From a checkpoint of a small encoder-decoder audio transcriber: soap at rate 0.0037.
Rows from block 13 of the audio encoder of a small encoder-decoder audio transcriber, named by matrix and row number. Rows with one number belong to one channel. Each number is 200 + 30 x the weight over its row's rms, rounded and kept within 0 to 999. All counts start at 0.
After each channel's rows are labels from the 100 clips, of 14976, where the channel reaches its highest value: "strongest on" is what is common among them. Only what is clearly more common there than usual is listed. The data: read English sentences (LibriTTS-R).
# convs1: first pointwise conv (encoder.blocks.13.convs.1.weight, 432x432x1), inputs 348-431
# convs3: second pointwise conv (encoder.blocks.13.convs.3.weight, 432x432x1, transposed), outputs 348-431

convs1.232,146,212,195,234,190,255,209,156,169,238,211,189,207,166,174,223,227,229,211,172,178,181,257,183,174,210,178,211,194,206,225,241,224,213,184,173,217,132,188,187,213,197,232,154,182,202,209,206,186,247,107,178,238,203,166,175,198,205,256,202,199,175,199,222,222,192,193,178,253,178,233,173,193,201,264,198,195,181,184,185,227,185,220,232
convs3.232,198,201,127,185,225,242,224,159,225,219,193,217,198,200,280,160,185,217,182,267,167,176,189,195,237,188,232,185,235,182,221,232,251,226,203,221,211,224,204,202,207,211,245,185,190,221,227,161,202,227,212,201,188,123,178,207,213,256,200,204,209,176,215,262,233,184,242,195,204,183,231,194,185,212,232,228,200,226,222,269,175,193,214,205
strongest on: the word "be"

convs1.362,214,228,256,165,153,201,169,278,172,216,204,184,252,224,171,229,168,177,216,194,187,198,193,182,251,216,192,219,153,201,182,213,201,162,206,216,186,182,155,165,220,203,210,213,192,207,184,201,174,205,231,222,250,196,187,155,162,218,183,170,247,236,181,189,144,226,210,169,181,218,233,174,181,222,163,208,205,188,239,218,216,203,191,240
convs3.362,166,192,205,217,205,190,184,228,182,154,172,227,204,207,161,187,185,250,187,208,241,156,170,188,253,228,226,216,229,252,189,175,176,226,213,233,204,206,241,200,192,209,230,161,166,182,212,152,205,206,190,189,162,205,228,174,214,242,195,258,188,214,232,206,261,166,219,210,228,159,256,207,167,205,206,198,244,215,177,168,227,185,210,220
strongest on: the word "he"

convs1.130,185,157,140,178,239,202,215,153,189,239,200,214,177,201,186,214,209,260,284,212,172,232,190,169,176,195,195,259,192,156,251,232,251,173,221,232,181,199,236,204,238,168,260,244,230,194,161,176,231,223,218,192,179,224,191,183,155,224,226,171,215,250,206,177,216,198,225,156,270,214,194,136,239,228,164,183,175,166,218,211,150,203,205,212
convs3.130,207,240,194,142,137,231,222,143,206,194,198,224,185,220,193,219,248,178,237,167,144,234,217,234,159,221,183,145,205,197,170,210,212,209,156,179,220,198,221,188,227,197,210,208,151,137,175,163,189,187,219,208,215,202,206,229,229,116,161,212,179,181,180,220,216,240,196,159,128,209,224,230,165,216,183,125,209,148,202,221,206,185,226,190
strongest on: the word "you"

convs1.106,164,151,221,178,170,191,256,241,193,202,164,181,235,217,226,202,201,200,220,202,199,214,171,188,228,184,169,232,207,227,218,186,184,179,212,201,215,213,221,214,262,149,213,172,184,184,189,225,242,203,222,200,221,141,188,229,172,208,170,153,172,214,217,178,233,224,245,219,167,234,184,214,295,186,225,166,181,184,219,210,213,123,165,233
convs3.106,139,223,253,251,208,213,170,157,212,197,173,188,222,268,165,178,249,192,172,229,198,209,167,259,254,239,232,191,189,273,183,147,196,210,177,214,184,242,187,243,239,159,226,202,212,179,188,198,211,150,183,218,195,164,216,192,213,230,169,319,160,181,202,156,208,205,189,214,196,198,183,160,166,177,191,170,270,184,219,169,210,182,143,188
strongest on: the word "me"

convs1.223,216,209,263,139,215,248,173,234,217,193,204,213,197,243,172,204,210,208,184,187,171,201,167,263,186,165,222,235,203,228,188,197,184,236,219,238,270,189,157,221,204,195,241,219,157,202,214,168,181,165,214,219,182,180,208,260,254,223,186,230,205,215,135,199,180,144,198,175,153,231,170,142,224,191,213,152,197,195,205,247,211,195,206,247
convs3.223,207,176,271,205,233,162,234,222,178,213,187,158,206,195,242,199,204,176,204,222,170,219,171,249,215,222,170,214,227,247,220,221,206,199,177,177,209,223,252,167,213,198,223,224,179,162,173,179,207,196,232,217,221,212,161,188,199,170,235,138,212,200,215,187,225,224,233,136,116,146,198,187,135,171,178,204,193,209,177,226,161,206,148,153
strongest on: the word "was"

convs1.268,200,176,153,182,201,125,179,168,187,181,175,249,201,189,239,194,180,230,241,219,169,180,241,234,144,168,259,169,206,188,234,241,235,194,212,236,232,175,233,216,166,241,173,153,212,177,181,219,187,184,200,207,222,198,208,271,171,202,198,178,203,208,208,226,184,176,169,220,229,242,243,221,185,221,221,146,254,199,181,220,230,206,180,241
convs3.268,155,212,207,189,254,186,219,157,178,263,231,184,212,181,199,177,230,175,224,189,198,191,251,208,208,145,194,211,183,169,202,212,178,189,158,181,231,135,168,220,215,187,213,178,235,217,162,170,180,193,146,186,232,236,196,183,190,205,153,263,217,181,159,194,206,222,175,221,159,179,201,170,164,204,189,207,178,210,137,139,222,184,188,250
strongest on: the word "he"

convs1.122,189,178,158,191,211,201,160,219,236,204,167,182,204,214,180,185,236,204,203,192,215,186,232,207,255,196,215,205,171,226,198,210,213,194,227,199,240,152,266,151,184,232,219,168,189,186,175,201,173,263,243,244,206,188,192,207,178,224,200,212,179,236,218,227,218,139,195,72,197,245,167,221,176,157,233,192,203,239,160,230,176,277,218,285
convs3.122,189,169,195,195,203,248,223,254,262,225,191,185,211,178,187,247,240,222,201,234,127,187,202,222,176,190,240,230,212,161,189,188,261,200,195,216,186,205,210,200,198,173,215,275,187,230,192,206,221,219,215,185,185,174,203,231,248,157,222,214,200,193,226,213,224,189,213,186,198,155,135,197,196,178,227,235,193,135,173,244,183,183,202,165
strongest on: the word "but"; the word "not"

convs1.146,241,181,194,209,177,155,188,166,186,220,175,222,183,204,166,209,217,238,164,212,186,191,257,154,182,156,225,191,167,222,222,203,212,203,162,241,247,183,258,202,213,181,202,218,245,166,192,186,231,119,199,154,216,178,191,177,203,187,206,208,158,253,208,205,205,159,174,172,257,245,193,184,151,193,206,253,204,236,217,161,203,206,148,256
convs3.146,205,157,191,161,231,221,201,191,188,164,178,168,170,222,200,230,186,216,175,187,213,163,264,203,174,215,222,183,193,213,167,172,188,199,174,129,192,264,130,189,212,204,190,218,166,205,163,195,183,158,203,203,229,237,216,203,178,152,216,168,207,179,184,157,168,238,222,184,184,248,174,263,189,175,179,218,153,219,189,165,217,213,188,150
strongest on: the word "the"

convs1.68,203,210,190,135,222,188,186,225,195,191,175,156,218,232,148,235,235,206,206,206,208,187,179,181,220,203,225,158,182,181,238,159,153,210,181,194,240,227,176,237,215,234,200,185,186,175,233,220,186,203,216,192,243,174,200,216,148,222,182,221,200,199,178,200,207,177,176,217,184,195,215,227,154,178,199,208,191,159,234,233,175,228,177,231
convs3.68,271,226,179,137,234,238,188,174,149,247,189,231,150,156,220,196,188,169,214,180,238,187,198,281,201,218,194,198,136,196,194,264,257,187,218,239,241,171,175,207,257,185,213,174,165,207,237,182,194,202,140,212,208,192,156,172,241,215,218,175,197,184,211,244,236,207,229,187,226,221,176,191,178,202,198,184,187,200,210,184,200,217,168,194
strongest on: the word "be"

convs1.379,224,209,212,232,230,200,198,228,199,233,177,180,137,223,195,204,179,201,222,180,149,214,163,206,192,204,176,208,177,216,228,194,212,182,203,159,168,212,237,172,237,221,189,131,208,172,224,200,199,178,186,223,206,165,181,208,219,212,188,200,211,217,220,217,176,167,227,179,95,175,180,221,205,164,148,208,207,203,199,229,175,214,228,194
convs3.379,194,195,164,213,224,215,224,228,203,212,224,266,216,212,276,220,189,231,203,235,270,187,143,232,220,174,216,193,253,157,205,223,200,219,213,263,203,185,181,192,206,206,199,207,233,210,234,233,168,236,171,206,208,203,180,239,286,241,249,219,228,237,260,208,235,190,207,170,244,223,209,221,217,135,215,253,145,228,199,191,159,181,241,179
strongest on: the word "you"

convs1.358,221,206,198,218,207,170,231,205,188,212,128,258,236,148,247,213,189,284,181,203,199,180,192,209,195,157,231,194,172,172,154,207,205,165,182,209,277,249,209,196,218,206,191,193,282,225,213,244,224,187,231,202,245,191,147,185,218,206,181,223,219,236,172,196,186,208,229,160,216,207,204,236,156,196,184,152,211,130,181,231,256,190,200,227
convs3.358,220,178,240,195,207,207,197,160,205,225,235,183,244,251,227,194,200,197,161,185,195,128,219,226,203,164,209,193,202,258,244,209,228,148,168,244,164,194,144,174,198,154,158,190,197,252,203,238,194,171,213,198,232,249,211,145,241,152,211,215,157,131,236,240,237,247,212,172,211,197,220,203,171,201,237,213,134,183,206,197,225,199,190,204
strongest on: the word "but"

convs1.368,248,195,200,276,205,228,240,174,189,237,195,144,141,212,191,234,218,190,198,161,207,180,200,153,173,171,181,172,207,216,227,141,232,157,211,232,217,193,207,182,222,183,214,195,163,217,184,199,223,167,208,230,180,197,216,210,222,187,247,178,204,224,204,177,177,189,226,201,163,216,205,202,210,197,255,209,178,232,198,199,235,155,216,205
convs3.368,200,190,205,187,225,196,146,237,208,209,229,199,242,211,153,241,180,143,181,172,205,162,145,233,206,150,207,204,169,219,234,193,151,177,224,245,191,153,267,229,176,208,184,222,214,176,266,265,170,188,192,210,158,254,216,208,144,205,187,203,200,313,204,150,207,192,216,201,236,197,195,185,219,210,218,226,226,187,217,176,221,215,209,178
strongest on: the word "the"

convs1.219,195,176,217,176,207,270,213,201,180,227,188,188,207,164,148,172,215,188,195,188,206,234,223,212,196,167,195,187,161,221,191,194,189,201,205,212,220,246,209,235,227,196,231,237,205,201,287,199,195,172,205,133,159,181,171,223,200,191,204,214,192,229,195,158,205,206,192,196,254,256,174,96,233,251,207,239,225,199,229,176,202,220,157,195
convs3.219,214,264,174,184,145,213,176,194,206,230,193,197,200,192,211,184,170,201,227,260,252,233,217,245,148,246,225,240,188,141,181,205,197,206,243,199,179,187,230,190,225,212,268,256,210,183,229,210,173,262,183,244,193,159,186,188,161,217,196,175,165,218,226,236,231,204,254,199,179,219,225,232,189,151,175,206,189,179,212,196,192,172,178,189
strongest on: the word "be"

convs1.117,208,175,185,236,217,239,252,210,217,203,203,248,162,239,186,217,220,153,251,229,156,160,214,218,189,157,228,181,237,208,217,243,253,242,177,249,213,246,225,213,188,212,198,239,236,234,174,189,219,205,205,220,143,208,224,215,169,204,231,202,232,219,172,166,219,194,159,187,209,248,225,209,184,169,233,171,253,214,261,179,139,207,158,141
convs3.117,211,163,219,221,182,187,193,188,215,192,213,172,200,205,178,223,209,223,207,185,202,185,194,148,183,202,215,267,194,234,202,155,162,230,200,148,185,153,151,178,207,205,219,181,188,235,156,215,181,179,153,197,154,224,254,233,167,169,172,212,177,189,185,182,185,184,156,228,208,236,193,181,216,233,179,188,219,210,184,142,247,256,230,136
strongest on: the word "the"

convs1.172,167,162,192,205,225,148,162,156,165,213,161,210,216,186,194,164,204,208,188,200,192,218,186,207,248,215,179,159,184,182,217,213,195,157,208,209,251,205,174,221,238,212,183,186,214,269,206,99,185,229,201,185,225,194,213,183,167,185,137,188,193,215,198,202,197,255,238,196,163,254,184,223,228,190,193,224,195,224,151,217,239,200,186,266
convs3.172,168,179,252,187,193,172,168,199,201,200,164,200,231,184,142,152,155,183,192,172,152,202,169,191,212,223,210,203,178,224,174,194,219,180,177,232,237,215,253,204,209,234,202,175,213,181,185,151,224,167,222,215,227,202,207,190,226,257,182,229,187,226,183,207,230,197,177,207,180,225,250,198,188,230,217,195,221,211,203,219,149,153,240,212
strongest on: the word "you"

convs1.361,255,174,190,163,164,171,180,266,244,165,133,207,224,226,139,167,244,189,171,211,266,212,265,192,200,180,201,214,150,162,168,176,228,175,190,190,217,201,251,230,176,181,238,242,186,208,226,232,225,231,216,177,170,241,192,236,251,210,233,257,181,238,159,165,178,210,185,170,235,172,196,244,184,226,191,209,201,184,155,201,179,241,217,203
convs3.361,208,161,188,199,202,182,187,246,224,206,251,234,228,206,184,224,162,187,211,171,230,231,177,178,256,183,218,191,225,201,221,166,132,200,184,211,212,200,203,195,153,202,286,157,202,251,183,219,228,165,211,212,167,145,177,204,159,195,205,215,221,220,182,211,163,207,183,239,274,190,135,203,202,232,232,136,227,199,217,146,202,236,238,187
strongest on: the word "and"

convs1.363,198,142,212,207,175,181,270,237,181,238,192,176,181,190,223,226,237,232,221,216,207,209,194,206,216,245,217,203,194,178,184,218,205,209,189,165,187,202,205,185,199,165,135,220,174,237,189,212,195,144,239,206,198,254,204,197,206,172,193,208,207,203,193,174,237,200,194,253,194,203,168,177,206,151,196,175,258,222,257,223,173,165,185,125
convs3.363,163,250,204,206,190,217,199,162,196,230,263,195,226,233,252,187,228,189,208,163,185,161,183,144,187,195,179,219,193,242,198,234,181,223,176,156,274,173,140,164,242,204,179,212,172,232,234,227,166,196,211,204,235,180,195,191,226,190,193,228,252,195,191,213,190,196,179,211,208,188,193,210,247,224,208,190,135,218,223,203,201,215,253,216
strongest on: the word "the"

convs1.231,168,166,227,198,186,249,198,206,173,197,185,180,209,234,223,314,214,201,211,185,209,220,192,214,229,209,164,229,240,194,183,236,226,166,207,231,217,220,183,230,224,210,274,207,191,175,193,178,211,172,176,221,231,267,212,177,209,198,199,179,179,173,176,182,196,246,170,279,173,212,180,165,174,233,162,159,223,179,138,244,241,218,250,215
convs3.231,150,144,209,243,238,208,190,256,219,172,215,175,226,198,174,181,245,200,201,180,214,179,166,157,211,199,174,229,218,253,205,176,176,233,222,182,226,181,216,245,259,204,185,179,189,217,222,252,168,205,238,211,174,238,208,223,164,180,192,194,240,194,191,168,176,178,199,228,197,193,183,210,211,236,249,167,229,209,199,190,210,250,209,147
strongest on: the word "the"

convs1.13,209,217,130,173,187,203,211,183,145,175,153,193,226,228,219,177,178,172,189,183,155,219,167,236,228,207,232,178,198,186,188,154,232,183,215,194,222,234,211,209,176,200,190,231,200,182,220,207,220,180,207,210,181,214,208,170,172,241,185,233,204,284,198,183,199,204,209,178,228,200,158,241,159,228,249,203,188,179,231,223,229,190,189,231
convs3.13,153,186,194,212,152,162,215,209,212,209,231,202,208,232,193,218,160,186,187,252,234,220,146,246,232,160,220,203,205,156,233,192,158,219,208,229,198,192,217,245,193,231,239,226,222,181,239,208,244,227,190,239,208,226,205,211,207,198,236,215,189,172,233,194,204,241,198,251,229,151,147,167,209,158,248,217,222,208,219,222,178,226,227,175
strongest on: the word "be"; the word "must"

convs1.420,213,214,176,148,228,273,194,156,215,194,199,253,195,183,177,236,199,239,201,177,179,224,235,148,222,173,230,197,190,224,274,231,188,222,174,215,181,197,221,168,209,143,212,153,230,282,182,193,204,222,192,157,198,208,167,173,190,240,184,171,207,191,183,203,190,206,219,211,226,179,198,186,216,180,196,204,158,226,192,167,137,200,185,212
convs3.420,186,235,202,222,257,171,187,193,207,221,249,170,203,223,218,156,206,204,267,172,217,216,226,165,213,170,193,187,210,242,181,206,198,211,148,189,234,206,177,210,232,182,173,218,231,212,179,199,190,191,164,176,227,258,188,214,237,237,192,251,167,228,180,179,194,194,165,268,179,180,165,184,207,255,204,161,168,241,225,192,246,212,218,229
strongest on: the word "his"

convs1.177,225,220,198,202,194,155,212,189,166,191,161,221,224,204,180,256,228,189,223,174,236,212,134,187,207,203,135,233,193,231,201,195,214,180,241,205,210,213,224,199,191,185,148,205,206,198,204,221,199,138,230,191,244,174,160,173,159,194,129,226,178,170,165,194,182,208,182,226,170,185,274,233,232,226,176,256,230,178,161,212,215,210,194,185
convs3.177,202,205,227,149,180,152,219,221,182,218,233,185,188,158,201,153,182,214,170,191,239,165,224,225,211,167,267,196,188,238,249,233,224,190,182,191,190,178,186,230,191,166,194,215,176,168,149,152,175,202,200,221,242,203,153,118,199,219,196,162,203,201,198,219,205,196,220,193,171,165,204,196,206,214,241,233,193,203,163,235,189,220,240,200
strongest on: the word "was"; the word "he"

convs1.78,208,222,235,170,208,237,168,220,202,194,215,201,226,205,239,170,169,179,193,174,206,192,229,208,195,248,212,231,191,188,205,191,150,167,214,246,203,223,174,248,203,194,184,245,224,202,218,229,165,220,217,216,238,223,162,225,172,217,247,201,218,163,249,178,255,231,180,159,185,173,166,197,232,214,224,199,229,126,175,220,161,242,192,213
convs3.78,204,193,143,225,229,232,243,214,197,229,231,212,175,189,216,176,202,190,201,264,222,223,199,243,245,249,196,179,249,189,208,204,259,202,248,277,199,160,200,266,220,230,225,233,218,223,235,193,273,194,179,216,240,184,232,234,233,215,177,221,203,180,238,189,250,152,204,216,200,231,227,201,190,226,188,174,207,168,214,230,193,168,182,269
strongest on: the word "be"

convs1.331,273,249,201,210,176,180,196,241,172,184,214,217,196,243,223,208,166,160,177,217,222,181,235,207,209,183,258,136,279,239,212,225,120,202,149,222,199,207,215,213,214,226,144,161,218,189,184,219,206,211,173,238,216,200,177,180,163,160,213,207,237,219,157,181,278,205,145,254,234,156,176,166,198,296,199,210,218,156,235,197,197,241,184,214
convs3.331,130,154,181,204,209,147,277,200,174,184,197,228,175,195,183,166,187,161,206,180,177,176,203,161,237,179,157,207,155,220,162,203,244,160,168,233,267,212,177,250,195,178,224,211,181,185,169,234,183,204,156,165,268,157,219,182,218,223,217,233,149,164,235,193,246,229,184,200,143,177,227,230,209,233,209,154,177,245,218,185,187,184,192,295
strongest on: the word "said"; the word "she"

convs1.243,176,152,165,194,206,200,134,185,204,221,210,147,219,193,226,181,237,155,163,184,216,172,218,216,188,237,224,227,179,174,167,203,194,161,172,185,206,146,209,326,190,233,225,184,155,184,226,213,196,172,210,190,208,184,185,221,160,203,255,217,127,179,131,217,201,169,221,190,196,144,143,212,162,214,186,180,219,203,202,240,224,240,271,247
convs3.243,219,215,204,166,219,209,179,188,182,218,198,159,147,240,192,155,149,232,245,192,147,236,205,195,173,224,207,211,197,168,203,192,204,269,185,177,188,145,255,227,244,210,213,202,225,149,212,224,301,244,170,180,257,155,201,217,202,224,191,192,168,187,230,200,249,232,252,192,152,247,206,166,197,211,157,218,176,175,225,213,197,185,131,175
strongest on: the word "be"

convs1.196,236,221,250,200,217,200,167,157,213,212,210,203,181,163,177,229,200,227,223,198,233,202,174,170,218,211,187,187,258,238,201,188,177,177,197,193,191,223,205,178,228,218,135,151,191,177,156,195,181,219,154,199,164,195,173,191,172,179,211,239,175,208,209,174,209,230,195,242,178,209,176,152,195,247,161,203,180,197,230,176,174,223,186,205
convs3.196,204,158,160,214,178,200,207,236,209,228,198,186,183,186,224,200,162,154,224,199,260,165,192,155,225,180,209,256,203,176,170,234,214,182,218,164,164,178,172,192,181,184,255,176,197,200,170,258,169,221,193,162,161,194,168,173,150,233,168,174,211,191,191,181,200,240,206,178,185,206,236,214,209,142,222,224,138,193,215,172,198,227,227,242
strongest on: the word "you"

convs1.235,199,180,203,173,185,206,187,205,134,167,204,233,239,235,217,208,163,248,177,212,208,210,202,205,166,167,211,207,220,161,246,223,213,176,278,188,215,206,189,189,191,173,181,181,227,212,199,249,207,195,250,167,201,192,141,211,167,213,194,257,234,213,222,223,181,247,234,196,178,194,216,198,177,219,213,135,198,194,218,221,177,188,179,214
convs3.235,205,159,216,257,163,188,176,196,233,203,236,163,217,242,160,220,168,146,167,206,217,214,251,212,211,236,229,204,207,236,273,190,144,216,173,206,211,209,196,211,208,214,230,165,186,202,226,210,216,169,186,189,199,202,209,201,159,137,199,181,194,257,220,189,173,248,243,240,199,265,146,199,204,199,167,205,211,189,196,144,211,216,194,176
strongest on: the word "and"

convs1.323,206,191,209,159,252,192,230,258,228,231,168,194,214,197,186,189,213,218,279,194,186,207,257,174,170,248,233,165,197,209,175,236,220,218,232,203,209,161,248,171,204,200,269,294,261,207,198,138,217,203,150,213,189,224,202,208,197,196,180,163,213,186,195,239,178,242,165,231,243,214,199,193,240,159,232,235,193,263,229,229,188,213,221,179
convs3.323,192,179,206,177,186,197,188,158,188,206,203,227,202,192,192,211,202,173,225,125,178,210,234,214,195,165,197,181,197,205,218,205,188,149,200,251,241,139,224,249,166,195,171,206,216,182,176,185,200,144,169,193,180,203,177,152,211,243,181,199,142,204,220,176,179,216,188,216,192,158,158,139,210,252,164,157,183,199,236,151,197,153,229,236
strongest on: the word "his"; the word "said"

convs1.5,235,217,201,225,158,203,240,148,221,229,198,193,158,225,171,256,215,250,247,221,191,185,225,218,199,177,231,207,210,166,176,195,173,186,205,182,204,190,214,161,232,224,200,181,164,221,202,167,188,183,172,181,202,187,208,205,193,212,219,156,248,231,189,172,206,217,213,202,271,165,155,100,239,213,194,182,189,222,250,198,185,204,191,249
convs3.5,219,171,188,205,200,171,195,206,155,196,207,177,221,208,156,165,171,208,119,200,194,244,217,137,232,206,211,170,189,179,173,222,199,185,168,238,225,220,247,248,179,235,210,172,249,206,182,144,239,197,153,253,188,208,268,208,253,213,210,225,176,202,155,210,189,145,160,248,167,259,231,179,184,259,196,180,220,223,250,195,195,174,209,254
strongest on: the word "you"; the word "me"

convs1.95,203,203,174,145,181,219,191,200,156,176,235,219,209,179,196,181,205,237,196,219,224,190,185,172,183,234,251,212,179,124,220,204,233,196,253,181,206,192,205,246,187,202,243,182,195,217,240,220,209,180,190,144,172,189,190,198,181,238,228,137,194,188,237,185,182,256,234,159,196,165,181,213,144,161,176,172,185,251,191,216,188,205,202,211
convs3.95,197,177,184,163,143,214,190,185,169,195,181,122,214,179,216,187,197,235,177,193,214,214,197,197,156,191,219,197,226,191,131,177,222,210,183,161,174,207,215,183,206,180,193,173,204,177,185,210,227,200,202,240,191,183,177,191,230,196,190,227,232,180,184,234,170,220,206,133,146,218,100,185,232,226,250,171,229,175,173,197,196,182,131,169
strongest on: the word "he"

convs1.134,253,272,230,201,184,264,153,226,206,195,202,163,203,205,201,151,228,212,196,183,174,232,229,200,148,187,174,170,194,266,195,224,227,200,172,194,189,192,193,199,198,214,191,223,136,210,232,145,207,152,202,218,211,246,190,196,199,223,227,252,212,170,165,211,206,172,222,213,155,148,189,196,183,171,238,196,185,196,175,205,199,171,185,173
convs3.134,211,177,215,234,208,186,221,194,223,230,163,176,234,186,186,122,211,209,221,206,212,189,196,194,221,222,211,222,223,250,184,162,235,190,142,174,251,181,214,189,253,180,223,177,163,247,185,193,159,256,204,222,173,183,228,216,194,147,154,243,249,150,163,202,167,172,182,245,138,205,166,162,162,202,176,154,204,238,188,204,148,193,191,162
strongest on: the word "said"

convs1.39,221,171,208,281,215,223,199,170,223,176,227,183,181,215,166,221,169,267,210,188,181,178,203,258,206,228,209,154,230,129,211,192,207,220,181,199,175,203,211,227,195,238,184,166,170,196,220,212,212,174,257,169,184,185,202,191,228,173,156,220,161,183,258,255,206,217,191,123,132,208,204,187,214,198,178,164,190,217,227,218,256,208,173,98
convs3.39,200,241,189,170,172,144,175,202,189,231,177,149,204,240,249,143,236,191,157,224,170,254,194,194,227,169,188,218,234,220,224,170,215,215,198,199,236,253,211,172,187,178,165,199,188,135,191,211,210,195,141,207,212,157,234,237,208,197,237,170,180,179,237,184,211,188,193,213,215,219,197,209,197,196,187,201,204,222,179,212,175,161,198,201
strongest on: the word "for"

convs1.269,207,210,207,186,181,156,174,181,191,208,190,175,211,222,155,171,200,93,179,208,239,241,230,222,176,180,256,202,222,181,159,209,282,192,221,172,219,154,214,132,205,193,182,177,152,175,207,233,189,205,238,202,223,252,237,187,248,196,191,194,225,230,227,194,168,227,229,235,229,254,229,196,207,142,208,206,258,188,178,212,246,176,183,175
convs3.269,199,233,183,187,198,232,145,249,180,216,186,205,230,152,214,209,199,115,232,184,159,184,200,204,170,178,230,192,192,207,186,256,155,217,236,229,216,201,286,216,167,198,227,264,177,149,229,212,203,162,218,230,175,188,141,170,175,212,175,156,215,193,224,214,158,228,231,190,203,183,156,230,191,212,196,179,177,167,170,202,220,202,167,187
strongest on: the word "was"; the word "he"; the word "she"

convs1.76,188,216,195,158,189,235,177,234,213,215,218,202,187,196,161,173,249,223,149,226,208,232,204,218,227,173,194,253,191,215,215,237,192,176,197,214,202,196,210,190,196,202,226,184,213,217,200,240,199,205,207,174,190,211,184,217,230,241,183,200,155,190,228,170,203,245,209,182,251,206,202,198,185,214,217,218,173,164,217,164,237,235,230,166
convs3.76,170,195,233,211,206,205,162,194,237,202,212,206,247,208,173,225,147,182,243,195,226,182,175,176,189,230,188,192,238,225,244,171,198,184,251,168,119,178,248,226,232,191,205,212,164,154,191,159,243,187,167,230,166,150,180,182,159,189,196,146,227,217,256,201,206,139,216,208,186,181,169,252,204,176,181,205,247,200,182,215,192,255,171,150
strongest on: the word "for"

convs1.373,253,190,250,200,187,219,179,197,171,205,225,214,191,203,256,168,224,210,189,177,193,168,198,164,231,188,198,197,199,187,146,203,194,204,192,203,204,212,136,190,193,195,280,207,189,185,206,156,179,183,165,207,266,216,119,196,204,167,158,163,231,113,209,210,170,216,201,156,183,201,191,153,194,190,185,210,174,226,193,211,200,195,236,163
convs3.373,176,188,203,158,209,215,208,173,187,191,215,231,179,157,202,169,183,184,166,187,189,202,175,202,216,239,184,211,203,217,244,236,152,209,208,193,245,163,197,219,202,196,243,173,158,256,231,237,203,167,166,258,200,247,221,112,224,174,206,254,223,207,210,195,193,186,216,196,156,182,190,141,127,161,197,196,204,149,216,147,187,224,144,154
strongest on: the word "for"

convs1.369,230,221,244,193,238,182,270,171,171,237,185,200,206,222,154,198,176,208,229,204,219,221,180,193,168,232,236,175,191,188,170,207,230,163,201,198,178,235,248,175,233,173,237,227,203,282,214,195,196,212,200,159,198,272,222,184,228,176,232,177,225,227,159,234,230,209,237,162,191,223,193,249,236,193,212,197,242,166,180,242,148,173,155,166
convs3.369,213,157,200,204,139,190,199,195,216,172,226,239,180,180,164,186,202,216,243,206,198,223,208,231,171,166,205,198,172,137,211,147,216,217,244,223,190,184,238,204,150,230,164,224,178,139,190,188,242,210,179,212,142,157,246,179,271,186,202,179,225,198,189,210,190,170,178,198,216,206,206,236,206,208,176,260,244,223,149,207,164,218,231,189
strongest on: the word "too"

convs1.41,205,187,134,172,197,192,193,222,223,175,171,210,202,202,180,194,195,237,203,147,184,207,162,212,194,165,241,224,258,175,225,220,194,207,239,217,220,242,181,199,224,216,145,165,213,199,214,189,194,225,166,190,192,143,199,189,208,236,212,166,218,193,196,175,239,207,203,169,221,185,132,180,220,236,162,82,230,168,159,243,191,213,181,159
convs3.41,264,223,264,178,222,193,235,206,231,194,210,213,195,183,209,249,229,219,193,206,207,175,221,199,203,163,247,195,251,140,175,146,185,194,204,139,191,200,142,193,156,189,171,159,218,217,179,216,181,161,205,136,163,210,219,221,214,167,259,211,200,213,189,171,183,167,206,163,216,189,203,242,202,246,189,217,229,189,199,210,205,207,137,105
strongest on: the word "you"

convs1.359,237,189,198,218,158,229,200,229,211,223,147,208,180,171,210,217,198,246,202,199,144,210,226,255,199,162,199,232,288,188,201,199,160,184,198,184,168,192,155,172,256,240,162,197,193,265,223,107,159,232,200,233,237,192,199,211,206,198,213,199,171,216,170,169,181,165,229,248,226,185,200,149,186,201,229,219,182,173,232,184,201,182,164,192
convs3.359,196,228,279,162,215,177,193,182,203,204,173,149,214,189,171,195,220,197,201,137,181,239,212,128,230,165,191,198,166,239,154,197,158,185,189,161,228,224,199,242,190,174,158,128,220,234,127,157,212,184,192,196,187,235,204,164,138,222,170,204,218,173,179,205,174,213,148,175,180,173,156,173,218,203,220,148,235,166,238,187,174,228,180,218
strongest on: the word "me"